Weights of a small multi-label image tagger: 77898 training examples.
Rows from block 3, named by matrix and row number. Rows with one number belong to one channel. Each number is 128 + 24 x the weight over its row's rms, rounded and kept within 0 to 255. All counts start at 0. Numbers have three digits each. After the name is the row's rms in percent of the matrix's.
# convs0: first 3x3 conv (model.blocks.3.convs.0.weight, 320x320x3x3), inputs 72-80, a 3x3 kernel for each
# convs1: second 3x3 conv (model.blocks.3.convs.1.weight, 320x320x3x3, transposed), outputs 72-80, a 3x3 kernel for each
convs0.147 098:138087143144169144148167147156115129137122102105139146139154117161125138060142127120146117160130141153097104131109089150156163132174131126115106137144157133122169126126109093105136137161103135153151119113113130106091120136120179155132144101087
convs1.147 100:101117143116098086167156094058118147095135118140091129160105114112163090136144160131127133134144090150127134167174147123149166159144131106135100113128154108110162129158155118151139126120094103180136137144141135109131153150116094081118102119157
convs0.148 096:122107102170117129142082120136112137101125118124129148158138155186148103184151126133131098132116126112144120140114171151119106103103098087108120179116093125084128124146169126091134155090095136106155116147170096155158137126131137146100132108087
convs1.148 098:114115093085125095174126090108132175127125119106151152151119082128133131069134131143139164098118143079149128121150158147127121137109118137127111141098154077140147144141118142131120126108130099094098189075123122113088114121080115115123067099103
convs0.149 091:115137167145140098135112096152122174094098178116154171139123125125138105115078111117090201137125096154123100144108130115146142106131117131105123102124126086130078143140158168157169151120122164086166170100101142151114155102091139119129130110133
convs1.149 095:127133121100140110094120109083116129130159124127149112119135157114109112151108154143128150147128119150136118084124101119089109131100135123152110134142107118133133129114120114154129113130136177138109122148145096149108150168106137125100178147102
convs0.150 100:116141166100079136126123151104139092161170140126155159114095111134139139144180145139147115154133131156143131147143128126095142093088142157112089111150135165128101115087095134165080158137127127094107145127088150161114106149098142124108129185109
convs1.150 101:145126108194120107161143122132137108138106108131114097153151136138135128152125152149122108123177086140147128108157103120155113123127122134114107101086120105167087089146145141134145085159155113122130171147172151154159140093097166124172149120089
convs0.151 094:114145106146180168137136119137116102108137167171152115123156138159133148081112150123154140150158123147128080164110117064131174129142077141128146120149127130117166150129084113124129120117125117160115137109150142094125143134170152079173119131093
convs1.151 097:103097108170122106184142121124116118149188137140143109155152155137142165097174169159194150096127113151100133132101141126131173165160127167151126103112074107099099123089118176104149120144128122123113161114151163098147130137071099108097119106132
convs0.152 106:165158171136109120108116086106144121095118136121182153122135092146126112111147143088146125132167123139182134152147103099122118134146112147126085129087154177148149145116126170152153148132127128145141166123109114120140160117094090091100106160132
convs1.152 101:141084106112150098107116116153110145104161106172090126139154134153131118114119113146044113159160150104164172174113109123131153129117105105113110141158147165102119126134159147119123096110129144112162103115161117091085178080116108122114146112179
convs0.153 095:142160153101137145096140088144094130107137178079127184137125110108126096124103140178168145173145139148127120145092135154100131155120109120142103137078154070130162108086094119114104160125120122135108151137154172096099137131113115150129131095087
convs1.153 094:105101126099113128130099074103095133139112115098136123128139127122133118092117101150172154162172143116143117094111116125152108112181139104115170129126112124113144123090128166140088143131096142096081099112121115069074116153129128175098128115128
convs0.154 100:138110179136134087145146131135130121121108139151152113140115156138141162128118142153151166108117157079104119097085096093149129135170148095111154174131182134110123111134174149139124113108109102116147109084114152125083114129073158145147108096128
convs1.154 097:103169111139113146055134154153131123165151179098126115127119109150127156119158179144095125196131113149148153146136126129126097152120128084167111156111133154175153130120142126081120111133115119110116153153126113098171061103113155096087145128084
convs0.155 093:121147115133171174086100152123138081139149124106123134153122114158133156172077109145132136142181107094123113158129120129151130140156125109125124145163096169079167123098136128152121146126107125144117140125122121155124123128126100118145144099106
convs1.155 096:163131145111124132158101119166148137119167135136157145146165149123129142164165142108179141129116144136145143123135088105124111132124128137138140110131140128112081185221133138141137167196200144119132125096142170123099117113107150126156151168125
convs0.156 105:061149131133142144165211130112154137147122120151132140113141130141129150134187114128140101087126138096104142129126078117130095122110157122142157190171135156143156120097116102117068085140097130139115141145108124157114109112132154118119119099203
convs1.156 101:137126119122165140118135182113134096144120137149150170155167124163115149118137158088128149080099167127151127110159103164120108113083149156133206156136108138124112096111092130119092126119126109138123142139150157109129114135110146134089142091141
convs0.157 104:143113119155129084150131127101101122132119134079119168126137114179109117121108107119085148134143126124115138111137143110093166127110175138146131089125113140106139138138118095147149140152107121086138111134181111085143155109161165133109131141148
convs1.157 102:153093094129124145085145115145179167138184141144145156173131171154111131109096125143099114143101101130164103172120142130133121147112097075149139124089175135117128179097142110142137160161120114144114112126089131141084100139143097143141081071149
convs0.158 096:111123151125160107172122102117098129114100102144121153172154173103120118177107098140114125113104117113127182162131131144165130160155141128097139140117122154167102141139087156150086159136111110130177086147156092107163129143096165117121131166133
convs1.158 096:135127129090101119094098148186151132135137168110156142131135092138156139109098134121090111104104095125113136148140138142126133120113114131131126118130113098137122091139125158118178079145100098170117105098147067108133134132155132158146141126144
convs0.159 085:099149114110166129142148146151150111134183124132142099134146131068104112100139136137139120116123114159123142119123123150119107096142151134170115105134122160133087105122135132101113121167113159107068128108167135116154156127181179128145133127128
convs1.159 093:151160102141106134165131142094116105152114126125132137130066087126145091146107145094109126142118108105141127135133131088128126058121148145102130147112133124118144075075072083088088108116075104149117120134134149105135100072155091123115099118097
convs0.160 103:115148123128116122116156125151111145135141147178114116164137110114105120098110114140136088142079108135155136130106141114086107159072138152129127142113147145144117085103089086077165120089143127159120113101132137119093096118125143127112125152106
convs1.160 102:117098135135132137135112156131093081197100099130168106177131121130143068123118112126115119123158124097124095119112090111106098094106159125127121127156123090110105122142104091128155133152113148125083113086106129126151088132154130121108115119083
convs0.161 099:123137122114065137131141119149096067133170127133111115103083102125101124122128118103154116159090117146124144153076131172139107143120101137104103137150102121121120139134118115104115139154158101096142160149147164178125123118127081111119115141129
convs1.161 101:153102138115160130157150088125140176128098133088105096111097126118105147109111105088126125090115134105130113084145129103143141143132113127151158089213106117085105092134144136123153135199101119120109161126096128091159131099129105145173155131112
convs0.162 098:189106116123110146128113163126138118159110086174139120130123116111178108149152158093124143152116100132152096137100126136142172111082115126097139101112129090120108145123147176127129150126095103153124104143140106138080132139126154130130130127117
convs1.162 099:120159142134145164164123129137141134137147137143180117138113186126132157126125159140147117131151152101138186095159101121113093140132111142168157100154143103105166125124110158122120145151099149107164122150141147124158161113152100151190121124143
convs0.163 093:153119184123149141152145121117100131099089108119145110131116091147158106135127122180154085174138097127085144147172119141169094156149119174152115091114096123093093133154119147160165071136117121169151114162122111141151113118097144140156131147134
convs1.163 098:150164180113125149113112098115110141161150142102127168135143104144100110123128090087127094108108115107145136146167157158150123124149169119120117107161084129114134131147166095080085152089112125128140140114123124117125196131110157146128149166167
convs0.164 097:168131163140135132102108071112108171108151126128151109132157160140130099155117141095127096187143125150146142089051090155106102170135080116137134128117093118124101096131126089120119117110155085117170143121128100208103128138096150138141153144154
convs1.164 100:141138154138139130092171096092124139166129099111129100114110131114153137114087118166178145170135171153123167131125143098123141117144078140129122132151124148093129159198148132126151135210146146118126140123137133139110128154068136114124123076110
convs0.165 100:129122155150128095119139118095133105139135108102122133138112150153128160127089074153145166121116066125096094166154133118111154142111099102133124129117127152103112108099089058144128120122138143127150139132185139150166131119121106107100126095111
convs1.165 102:110119088144133115081119142136125113153134147126150124125151137111106132120108155128106118122134122119097147092118143112160123101148174139153118124075068110159164133130131083126122111107091160121104168115102099075087116139075160147139122153101
convs0.166 098:112140102104088094126174098164123160140138105140097120103103104120149158136108157188129137087153138128128162139166134104101129122123164115132168124178151121135131112099115084139153111134076117156140165093149120136124106086119133139130138131110
convs1.166 096:137112121099127131153124104159096113132128112169162136147151145077149121133135156105120113168143140151120115104140168112110158099116128184166144093124120139129099152091110177096140181153133085102121122146141089092096150089144137097153155136111
convs0.167 102:111110111148142108104109141149123162082135124082133099155126124156158165130091142180179163082122101113124071125130155127109140130112136136108126096117119092134130107152164126106141122137123120107169106111175098107121149131117153116092123116106
convs1.167 103:116144120129141117122141117105075152114141150131115157133133179160165118136145156167110126199163119135090078095131136110156123134157141138144133166131126124140113114122123112120133098089098152122125119128123131190147108161098171111127126099135
convs0.168 092:102127104103110192122121099115122125103155132138150103151159156139138142151121134137135127070130150145119140106174133104114111107122107165099125116153126100099117120115127099131123155162167135142101124161127161118099112125118083099091154107099
convs1.168 094:155124141101140136143146111159105117075112140113169087114118126136170162121089139109161122186137134133107105121128115138175164083106160136152132101116145111063122102159132104134108103111134171137127171141127130148103151111183136150120132105148
convs0.169 088:142082123085070095119113085157135146163101135166124115132138147125154162149183140126163127071116111113140181093162144135137130099124120172128127160146148166148175124100160096132155092131124146157133162149151167123091144149137160108092134100127
convs1.169 094:144115087140109100131124119107108115135092075113111113128130135101106138126130114107089124130139087129102089114116166116131175121143131150100119180132090146126112144127137099141157120176158143115096144125051159123119106102098160103088173120092
convs0.170 106:129166178135104144128092081134123113132124158150119142108104109121086143180165109097111128136103147118145152142101179098141151061109083100108127109061120140106136188087152136133117093106094128124136142101104156166108116150112100163124142163143
convs1.170 105:127152115172135138136122147151131139164143135129127150130116136131079157126092126108155135094124143123133086175155111128147093157154141080164101121124126111064137107148128134130148130136103163111127141150137104121111087160115119091126145132151
convs0.171 100:144143127137111146159095135117107150089119118085115144151144112151119114111133106167150156092109171109167167112140159152164143159171151105121150146135170150187159163140152102182087150145119116103116163144121159123092097127109123068162102112135
convs1.171 095:135126136177130137121122089121126166117126091095107111095120108110102120073102096133114108092123122143078121145151126170128135130150150125163108174128117093139131134175142150169163153165187129128110155186112130128109091133165094165128136102176
convs0.172 096:154142125127113139117087154132154137142154101147113106091153128105132121152119142133095111115117087109174160144129154193150121114132145124141169145131126130125168124105153091140100126090109153105115110106086132108099098146142100137176112149172
convs1.172 098:107101098155158088126150112095104113127122113145147098161136115134149128121137157090091076114115148111133117127113101121095096085080084149144120168129124075100157121119138126145107138135124135117131134147122117116084131111123092136099123125162
convs0.173 101:134116127123118101145154136143119168161190152130141133160139168149138151127156112117173086131101144120119142112179135123128147125131144131119136121107093110150144111121100128115099177148118148110125149139100115148143114171115101107081148112130
convs1.173 102:140138120116117105097159119139129120126144143184162171134121150135117107126117112123117104162156144124080152174147114123146128144111128118080110140174113143153112128123112134085116104145133088131148073080099138135092162122144118117132080108157
convs0.174 097:106102135127114100086101098116121129100134125115126119108114107112135154142133140152117155119169186100104126143135111108128089048135124169142097071117118149085127145146098100156179148105149090122130136120090120107176147092100149160113145126146
convs1.174 099:156109112087164136155128163120143121115137117100121122140146112134106164135078152106121108086120119116129132123115099135167110156119160113148102149134171109102170118133123102143095122114162155147126123152077136114127088103120161090098171185146
convs0.175 100:091131111134114166099082127157139118127174174140131165110120136148120138122121119150139163131123185104168145127138164104151170109120140111108119143109107129119075118098104113144143118129157158190137136114170145146092118166133113111126121110137
convs1.175 096:122131135143178109121118112121143163126142170124137148120134112150111133140117121167113142136158172166102112152110131096096131097114116090066140134102104140123080087116123111103131128118098120124123130137181145084114133111106136132144169149138
convs0.176 109:135142160099109118137127090099102136138140070177136114108095129114103115124140103131167182101110127097115138135151189150125182100155148122102133131097111124093112124125103119098159174137130158195175135143128113103117121113122093098127136172144
convs1.176 107:124134163146127129124127082117098153161109123111119097138122119107084141143165136175113151169129125104084130139135087103114125153092131131134083141149134081120109123107151119166084145131135162132141103120138101155168128132128109080167125129124
convs0.177 097:086156147157122119126140125156112137130091151123125147156147146131158137133129097129130071132099131137107119107152121138134140114120131127123129087115139095146107110095112142123075105133179168140136188157124148149134111132101110126128086132096
convs1.177 094:138161145167135130133090139159169140121178091124102143143166114162131132110144135108101129129187115151114110159167115113103156213155114141110108104107133136135100129111142147117147125061154154150145169160148095124140178142112110131116148150123
convs0.178 098:163116153132050152144089083189140153163124115192141094144163128123137111143129108125126141068124176107128122220142111138185127139140112139101115090136136109122153075101139101103162149104124112174112141150186132120135089094074157118115135145094
convs1.178 099:123087129118128122107119143116143074096180129158156131138092144151130122085161106095113115098144122103129091147186159124158159140169151126105098104129156142163112099142085081145122106111122160119096150131136129137122126158156127123094191158140
convs0.179 099:107106153108168093132116155139162163092124113091096136133094136134110108083122126141123172104139132088119132131157108114101098090116076161159154112153127152106129154127095139124099085146130140139146145119158172098132105130129130141145155104135
convs1.179 096:118124133097163136108101130161106068129102144164138116104135158152098149121159136116115134149108132095117157112089138119135097134118113104129117108088125095137137129095121111147129154136146148146168130136098106125115168160135097147160147115123
convs0.180 100:108112133118119133142125093115169114158122154125159129135127115093151139097087078133149119114139122152123107127104102132125086155147106123122169152147143089100114125117129128138159142171126178110125110162141124166153148149153128118137167098183
convs1.180 097:117136134124078140126121094152115155136150130120104109110141147098104121148111130116142131078123127124125150117144121150121132139109166120123145118115089132097130188094142088127114103151102098108104086172145105112115107168095116191182144120091
convs0.181 098:141139143109128090100100138115092096087068103081115145136154166119167154072104125147119131134119166108133156151137112139140123126131145143108151140113137114142154149075120135072082166110128135115138164136170123131196126142110133086146147136089
convs1.181 098:154134096184153111127105120116121124080155116118114144123131141135122144128127149141106128122117114159161063161106160135129140178107135126135133136149153147112092095164101172133132118164102104178144106136100113135158147148136129130108163107095
convs0.182 100:127099154117121164082098182080089136127084123122163097151153109103107102101132099133128165138179142154149143089128170150137147174154117144103145136096118145109125099159129137185125150170109154163114155105121147132128132149104162123139133119127
convs1.182 099:118097151109110112132152159131102179157136160154111120137122107132138110126149113108103124181114094184174092153102139114137155129162130088117086117153104156106168161141117151144136126122116105150118104090074112095078133155122118143113161109129
convs0.183 097:136156106111132163130141155133162146114178131116146152133135140130171142142086132096140152106139123116129100101090098110103139144128122126147135175151117148128151115074094137145146115132150135128111130159073160197104124123129111118095160128102
convs1.183 099:143067115159124129154137093122148159173130162131123164100129145085124084102116107129140126150156127129158116157112123134126136121089075115179111168107125154129137120107123099123126066149100147087139142136129146130155151159088151114100111103125
convs0.184 106:150098112155102128135137134133146150142145133113111096145129106129132146129137138168152104123116113118107168116101127116097114113113136122136134157160172141108102190086132134140131167133128069164158108155125092130141149171164115107165160068132
convs1.184 101:109114096169119101132189170168127143100114134132148120108138132150125139118158104092093093144154107133187183091114112120129111114105161167152118139145116111152121144114152085148102111133082151134106129143119126136152144154160096111125174117140
convs0.185 099:100086132126119162174158151177143122122136147157150142115082127139129127119135152097145109106117104160165139101129157085131118175142100161145122165114175117190140141089151128112129106078146165126097094114138113130146137156132153114159121147138
convs1.185 097:121098114114119099092143092164122154100145135093120140119162116093107131073113098129129139159125145154106173114144127112103158095130143095116118168116094106145115098121117101119151150119154105138144117102156072127115145135108091120078076074130
convs0.186 099:182130157112154103115109111089116126137149157196120168148112135142106127129124118100080112115156121134095147117139141130143068093073107127135114109130127147129101111116162109108119101136117146150126120139125135100106152138122128129150108160127
convs1.186 098:143108123151108101059133107176134138162179131144145157114128125112160115120150090090134097174119150161154134087115152110105096081129157158185125138165156141138172125074134162122121154100159111126155124114156083130158137122113075118149109097097
convs0.187 099:123138113170161203140147136080109166123061123112135142109131136147143160147184151139138101111128149148130119128149100097128084147132152110128126131127106102125147064099067129092128124101143125123124150129137164124153132128112125162115100110098
convs1.187 100:112077100093128141134124152136106178151125146093154153173145127143170130127158146145111106124169159121123150079103108117126118146151135157163120134145150131120127101168160112134102134079142100105113137152149137119166124110153146118112106093115
convs0.188 088:136157118083125144100107092119107111122151127088129147133163111109122158132126100168187143132100142128175119158140117119156132117097170133155185101129144108136183116138166125177160081151117124140101157163138115113143140105102119085149094087156
convs1.188 091:135140099146094120114094084103108141101109080105134127128149105128153123146102115134122156168146180107161161136117102161129101122126103099132114104132177137090115159142142125147128125097035150141138112127147146143128127129184144151104086149122
convs0.189 098:114153140092154145094119135111088125135145139153168183149153132137130155141134127175164132099136177090105115107106150114098080110169166095131118117109141070099140121159116064137117089147091138118166142122151093128093149154120127127143126132130
convs1.189 097:094154098100149133107126130109138165094123128119142144137118151115114121116085065129116121120133125163124104126147156126188167129101120126103156130153130108064110134145080146139119147118133157133159127132137113118086136060123132103126142114114
convs0.190 105:131114133148096089071140143121178131109104085097122144146182111111122134106115112117117179121141125114143132141135152117124198098158148092122152073134133131117118153132113152157120094139155086164139138161113134099135113137111162119134119110118
convs1.190 101:138127135119143107131138153113113168157135163140081117156119150118133150115120102138133113168151129102192134144152129105158113123113132131133128113139123177110153177125115148128130118140110130169081146120165150171142111088159095157115104135144
convs0.191 097:120078121125123100119138116099151108139116129110137109103109094133128135129160127127140162165160130144127126133127120119120146107114170150152159107094110116129138106134132124166091162120123063093148089097130124107123154140131159132114150192118
convs1.191 100:083153154159181141148159163147122090107073071109099151111104105106146117102153142112122087131113161112115140091094133122137179128170143122176120146163101132083098127150118121090133112106143139138123112106097123133114164115132140155157153176126
convs0.192 102:150128120116150125140113114121123114108125149095160116116099133126137104085075138116131123105130129148098123144117098168146193101191109150166170101146177156126177134071158119139148160154162149112117141128139121111168118106133081098125167089131
convs1.192 099:117112137143100139085119102069120123108087122139123151138125136171134107115194125130113114168125108105117129120094122108124135117141147086163138135115180144158148130117128118142102159119136139145131144132154163095106136170170164115146110091087
convs0.193 108:162153128080144120139129142136125059141119132099145133113158112122145094137127096139105142106151162094099134113121127132108123111125147144072125137123128121119106119120113141159114135098186131086160166112155144087097139108145116119121100113154
convs1.193 107:131110061139145141148174152129130131135147139162129103099094164150163179141106151156132151119118120128149108168117154149195161167150126153177117162078153132160123112109143140163140145156179150111110100128124138152123113100146101093130119133110
convs0.194 099:124106092183115139084145141130111133128128135125106110093117183151116113127149134117144151120118132127132142167132132132122162094118158152104107145151119142096141091107172107160150097113155086085129135154095152116135157124153099147063113123121
convs1.194 098:147153156133113119123099117171143114118121124082098134142101126106152116120133104097131139130125104103146142116128160127161133132147122147143114119108120103087099112176136131121142125155118097146101159156115096128142187060141135127119085099119
convs0.195 105:100132142101114131135124129128122087089094092123135112133098145148133095130159143166085106154122071186145103115111136073147120087177141123140124101156145130104150112091111084107127114149109118119213145121171143145110105132117156185132123111131
convs1.195 102:138137135124092166134156070136103187182130135128171098087164113155075128052143122140161124130135138138118135148106119132119120108142109067141092101124113085131121143115147147168077133139144146111147165138078113119117160144157124131137129162141
convs0.196 099:131142121143117095098105108104149124145112095107082103172163121110167131125121171124136113093161144158136164145125123122154135115110110117131131097093133130135162122155118130133127128077162114120102134132107116094106143141170152114094145111131
convs1.196 099:133154118125116122080119137127103073159135075126089105135116097121158163143168148140136071195127126167138111159159140147117108083136171125122137152126109155167107093129133115126136142155132113131106157136108127120114173120126154108095079115071
convs0.197 102:087143138159126151133137085165099162125118098142114085122145172164132113108083079183178115165173124098103123152124093137128168117155143128129128108176139119139167117161127147138100141125149103127115137108113167170119153164148144131131134140180
convs1.197 101:150131111135075102090105165133172124130120143154126099137105150103128112097160200116148155121148169173165146135094090131168076130124121118136105153096121117164122116121163149138123154178156117143104153154134124162170111123164171172146148165155
convs0.198 104:101128176145151128126146114164086131126097113139157148146148144121125144091152124170106098144124143129120118134180134115144090127124190125063115142185099120153139126098095105147132116113109138115151150143127129097087179140140115126088133109114
convs1.198 099:132122104138132111125145124092136163119109099124125116145130110189140160148155153128152143094125108121144135150119110138136127151128136145119140140166128164161117133131126121116121130104118140123129106115120113141114167088099117183097177113139
convs0.199 103:146140066105147152096159187123162112073125168130154142113120085128133116129168145137116141097110205098080111133108105125163109132103175125113100126113116115139143152141086187137095103139164170124135142065164142125091123135133112149108098056122
convs1.199 102:137111099147150160156128112125122149114152143143139131144131146125098136135162093145101073091138138176130096151129127105116116117136116077133094143103130127149098127118148127130139119163149170178169103188160115137096089137111157159111100122115
convs0.200 101:090089139116113117107168135162092120150087105124158155135110088128140120087122086109177122118123090101112093143104097113126109109137153170135112172069129094143124087150156111127087097218181196110146123158131151148150128136119117134157102114133
convs1.200 101:153119089112103094150119127081140161125129137154134134141112115129151092131119129101171142118106181146124201110122098139137082114117126131130188143167129124134116144109119155146078130083113135109108068141132186155123103111148141106116147097086
convs0.201 097:072150157106135167135166110117137134115137119099127121108142123122113100114131127122118097164127128133129121153138098112143131126127112133100138140121123135145185110148097095130104143139149120162082156157094107105161140173143164126157090133219
convs1.201 103:096088118111142175135146135112121120165164115155140093136105100140099115139112145149065104128071105123107144166134132132129135143095166199172144186153124131161103108128150093141132136090121124135112105120098134082106097120065115089133156143159
convs0.202 095:111132143101129125088131159126117138126132156121160168106121140144111091133137079177110185107109099094105119103102122125121123110107131117108148161131154125155186144096100124150122148152143144158158156187184120151137160107127122142132119133119
convs1.202 102:109118138128136111147139114088128133102103127202149108095082152115101138100111102088111097121131125155122130077073085150078122120128139093122114116121108124130149094107145125144175146128087145137109104099091124115134091101137127139138171150115
convs0.203 089:147076173105127134125088098120124117132138103102143126095130132127165129129106109101105162111098179154146152117124105119192146098117102145165163116135139134132115125132098102099115104119108138153160138158117155110127170173141151151139123150076
convs1.203 096:124149142111128131140107125153111156152111149108112127161128109141124145151120138161118112142169138079134122085086119098098062125115126125137145119128142124167132113112130147079125148128128129126150086072109132098123094094115155110101069092111
convs0.204 104:171161078188140143099147143124114140093145098095158125132133122164133095105158147126148122081124137097089131125143115184171120097146166155150142183117142121095089126101111101132124106121111141114089146121092146128196143118086107147154134093118
convs1.204 104:098113169126128101138155140153099127156129175145111121136104142114138101088126149129144132070114123125148131156131141185149094128122142187118087112112137153146134160110146095146114155135107106136140157144138153122121142160144109155131143113127
convs0.205 095:128126111130140161126137117109102154135129169056148132091145138127138136081140131110109139146126136149136135158112157083141139165117125115082105090110157127106131136117114098111122123098116118102152115132125119153110136097085116150092139116129
convs1.205 096:149155100133102104121173087133096129107101170131137143119150113174115151152144128103136110159182143129134124123118134073117136115134148126088123099139171112107106106089105092097137155117134117080157103128095113150095079173110102143139107103089
convs0.206 109:120096149155144170113173189116130147140112101142123148153135145122128117170133124139111126155160123138086107132097167093145123086104118138131142139103115114148139149115128130108168142143114081097112097110225133118146102114108134101121118121119
convs1.206 106:190144164176144217148197157148147106092074133120116119159136120124122119114099116127092142074144108112127140079114184077127124095112151130154134177151106118121122091116146146152150125138130117180117148181166129114139161160124173123086140108132
convs0.207 105:171189134075121144111123093158122091153155147104115126103102122088088144089159113111204171120131124113076096113128078082131144137115160108114136149151106099125126125127105119155151149102152122158130106142142106115114081105176089112119104126149
convs1.207 104:147115140167206146172154168110132105119089138135149123107125105098158142124092127088124150116127124151171149073095125085122120098129110128098140132149110124097109167141157118133121125130115122153162115083161104055131138118164168082123133127097
convs0.208 101:099139108130166146090121107093104178174093100093090082121099135131118116133120114117086133137122098120132122142135126097108112124123153113151156114088122140136101152212177148116106119189122115176107141123154129156097091134125125132136111118129
convs1.208 099:155107126111149134116130138114115147127145091138112110156115125107165129150112116130142112148133112125136083166108119077166117118109055176125102135103118104142135122106134173154143128116090077131114086157125140124134130120138128116129160129137
convs0.209 095:096112126107121087132137096139117122146150165121140133140119087121176089131140134088116138125096151144146099057115079135131159151104076094151156099104119144114165161123163130145138116097160122142164124145107135084141157131157114157101117113137
convs1.209 095:155090134146097109111102146103107174135127150100165155135109150120118175149124134138115110158149164143114138123167122149123122145143148120127169125085139112152107088125126137121081126111105114143082097175095129117147146155124143099171109139136
convs0.210 101:128180166133094112112151159119132105126138119119145138078105066129136085106162190110093074122125106155144119110087142120131143156138138136098143127139110094125123126114137137107165102151127147105165157140164159143123121139124126127109111165146
convs1.210 106:113112144153141118131125119120106104126114109116116157107123182142104137121112095108109105079091114107110101092135146095108132071095119078143123125142152156128126150139166149110127142161127128134124117122140119134124145118133109143091151161123
convs0.211 098:146114104176147105117077145133101118173099105169123144109109167115159131134141151130110103146119136161147126135119133092084137070069121115128125155153120145146172127125107125120118164153147182101131148107159104127092146130200124124152131129160
convs1.211 099:130127148122115160137128096108149144139146123140137097171136083125128128123119114165143126133109091105110158149134109105123137143144138130114164158097145089092127121114126105089133133124111137051081156154137116144125150137170141143152097132131
convs0.212 104:137130127113132122137148158109138091099109130085085092141117148108131128149113121110115131087103225126122145146130102155122169117132109138163113104158157117129129144081135162144142178146157141131121116147118120119096145077111171092093118109162
convs1.212 101:110171137105129118115088136139092110133123113169135117093118081099093102135113082118083157156117118159154089131138114087133160124108142129130136081101123181133164157193160165140142138194124122114154118132158076127139113094097191178142108124094
convs0.213 106:101142122155121107125103100090166131104128163112102114136110115185104147134086134074118152055143187089098138111130084142110120133177157095149107120161073098154098118159140139127129145126149109167082088167179121101119149127129102135104125112177
convs1.213 108:151106128135131155150115145093114091113131107114095158138112121129122114127114090174153104164133117127117090111123122147132085148109133105079175148156145148113203110149120137082136087090139101110164131116151105094141149116187136145141129153082
convs0.214 100:120127118093125107059088112107122131103100147109125121175137128120115155111122131173141085119102118135127140129130138126143103157144174094120112077138124134110139082115108144131158149137130125123128137122143114134142144118153127150132143137135
convs1.214 099:184150118131121128098110174109103157140099122142114158118150139122125137136106108158176109149167135133137060118167130126149193100151146107114108150128138077130082195128120140144127135099129142117148139125114138132110122140129122173158135095126
convs0.215 107:126154148128145160109104085079122170104142118096143123139168137119152151149122141139149087131136169139132142172095126138112120136109116122126113091146140092147181106128108100125113114138151127124089122085157118102109109136118141149124118112125
convs1.215 106:146126138075109123160112183140119122122117107150132155130154092100113116130108127119163102158137118114125102113118118103114121129092120141157203103123120109086122132153116095122113116124110146119160125147134140143114148095125127116126105098158
convs0.216 094:106122119109160127166104093095113129086140138102081130134151162164130127167109149149103115093088125106118117117091132103139171107125093163204094115139145107112161147146127134164122134138103138129153130105150176136136130120143119140125139151107
convs1.216 094:079131125123090110177110131127156131113098142155090087152172138139138149155145123144154130153165130150092125127152154169131095157117081120127179169155129113111097146120151113092121095140126075091104092140134124124110125136155127120136101117114
convs0.217 109:194168115164109157102096078116094134108115131112141087113118135157105112101105175158098138130137141139168151155110118136155146110167192171160156132135100114084066109157127138115104093135118130075075111095153113151147161177111133084141163117110
convs1.217 103:155146078094132064099097125118174165131164100139142118124136145141122151098125112183143100159125134105143133167140161163139133184144127106148138143103164079150159143128100101145160142137165084144142095120124129135119179127123146119121127142102
convs0.218 096:105070113157166103111100133130134117128112169140126141143121126137135170122131123140133041177145124144155128153114125099106119137140122128105114133086124164129153172111130113107133102179113129143141124108141123134089122113150124121104145121130
convs1.218 099:154086119090130150110138161182163171120162142134133148078117117112113122174125143121146119130121105155132118112124093146167136142088092089114159145110099137107108117123102132093129107100100120122152111133115134132141154158080093126089071152120
convs0.219 096:096156110143164119134142143153126110163129120154106112116103140105130138109131099125109100106124103160116120148149152158160132131109093131133123169149089086109124120128095125110133107085102162119132124129126137135084109133183112123118183134134
convs1.219 096:107152117141065111123157140132139110120149167130141135157099132162151126110108106147119073110113151087134148156137148134140123141118134121145119135132110114161124114157094095099183152096137104136084080131125135086119132130098156186125131141126
convs0.220 092:099095146099128063086116106147139164122125067145152164160071117134130120131134107147116137140139138157085114166126120106118102119115168125127151160106108094118077122158135129109140112118138123119083145170138060110076115132155132135092136113125
convs1.220 096:145117069096115139080157104115116123089107147073105140074129113121092114103105113100132139144121153087089125069132138121153119132111124140115134144109095111098121095174129109108090129117155178134131083151091112133103124131096145091104112109093
convs0.221 113:135118083129125136136153107143103115118123111198127084118137148118101091094116124135182103113166113097129137151151088127134120147141128145134125137140134177141122087129135130111095099112105117143129139103126095136142131116141093139097123118111
convs1.221 104:113137124144106139139125116132149133121149144117124114146151126139102138089119156087131121162127141159156152135116101128118136071101082140142181173162120136129093128124132146109101133115114106104163124130163119134150140052105127130101127124093
convs0.222 107:113143110113124132147119159165113149162139142137160135153119125110094140143142085186145147186138122146162131110108053144116089147160162120103171152152118128135117128125104127109099131140124158105106136119109191169123146114163123145094077115129
convs1.222 101:104098114087141111129138136098122123119107120128104135164116128152121134139138123139121098124154169091173205076145108175163155156132141167099131125093092191172139128138098168153110160126125091104104115134090125105129156117140136130115133119087
convs0.223 093:161126111142137123160127139144121114099110126131100122140133135122147154165123108136072165141125126137157127132135131104103128172123122124122126120085126119144113102136142106126109106105095190143100177149125144151129153128133139135165166086125
convs1.223 098:176150096139145152119131123152117108109125142151115108128117154106148100137111163147139112162126118136102118128093115115136110087132112139181128118111145136123144154107117188092128118144101144082131093162123120099091121115099097134132136141149
convs0.224 094:106107086086104109103080148118166153095153133112095145150105110133156123164112146153111126089143155133123159105118141103149121116119102103109117138129100122108073138097135155160147144122147121169118158100095140138102083126129129110114107139187
convs1.224 098:096109155153110126142092065127130180137088123127149149094118105082127181152148149130135110120158128145120153117148150158159116156158088130086079111093137114138147125173150158158140162152149120177147085159101110127132130147175159160150115106139
convs0.225 108:110125110091136173144164154126077138142135164059104107111101104140057148153073179109156107127112112119095071132128130142141144131098116118147125071107173119106160109136142147142109108180107093141138159106129139127131123142133096114090151093117
convs1.225 106:143106076176111185124140148131116119071098171152127128123167114093115111125110104128137133099138086119158119117155089102121155087097100098109130131124128146096128160134175177144167111082130125171147159143138171109132118104128168125087105131135
convs0.226 098:103154155141152141110118088111164104086126148101144138081088086171161126114099085142112110135107095143133153151132107143165122136119106124175134152088089132136151144125132107146127134153145097110142116132139147100133112117172099159146131131129
convs1.226 103:132173120128135134104102189123107106152097146133100119157179177151124062125149127130153120109126160122117144155151185111169201154218184145081141118144130134093082111102193127139138132130102135113128111123148121134114150084105129130163081095140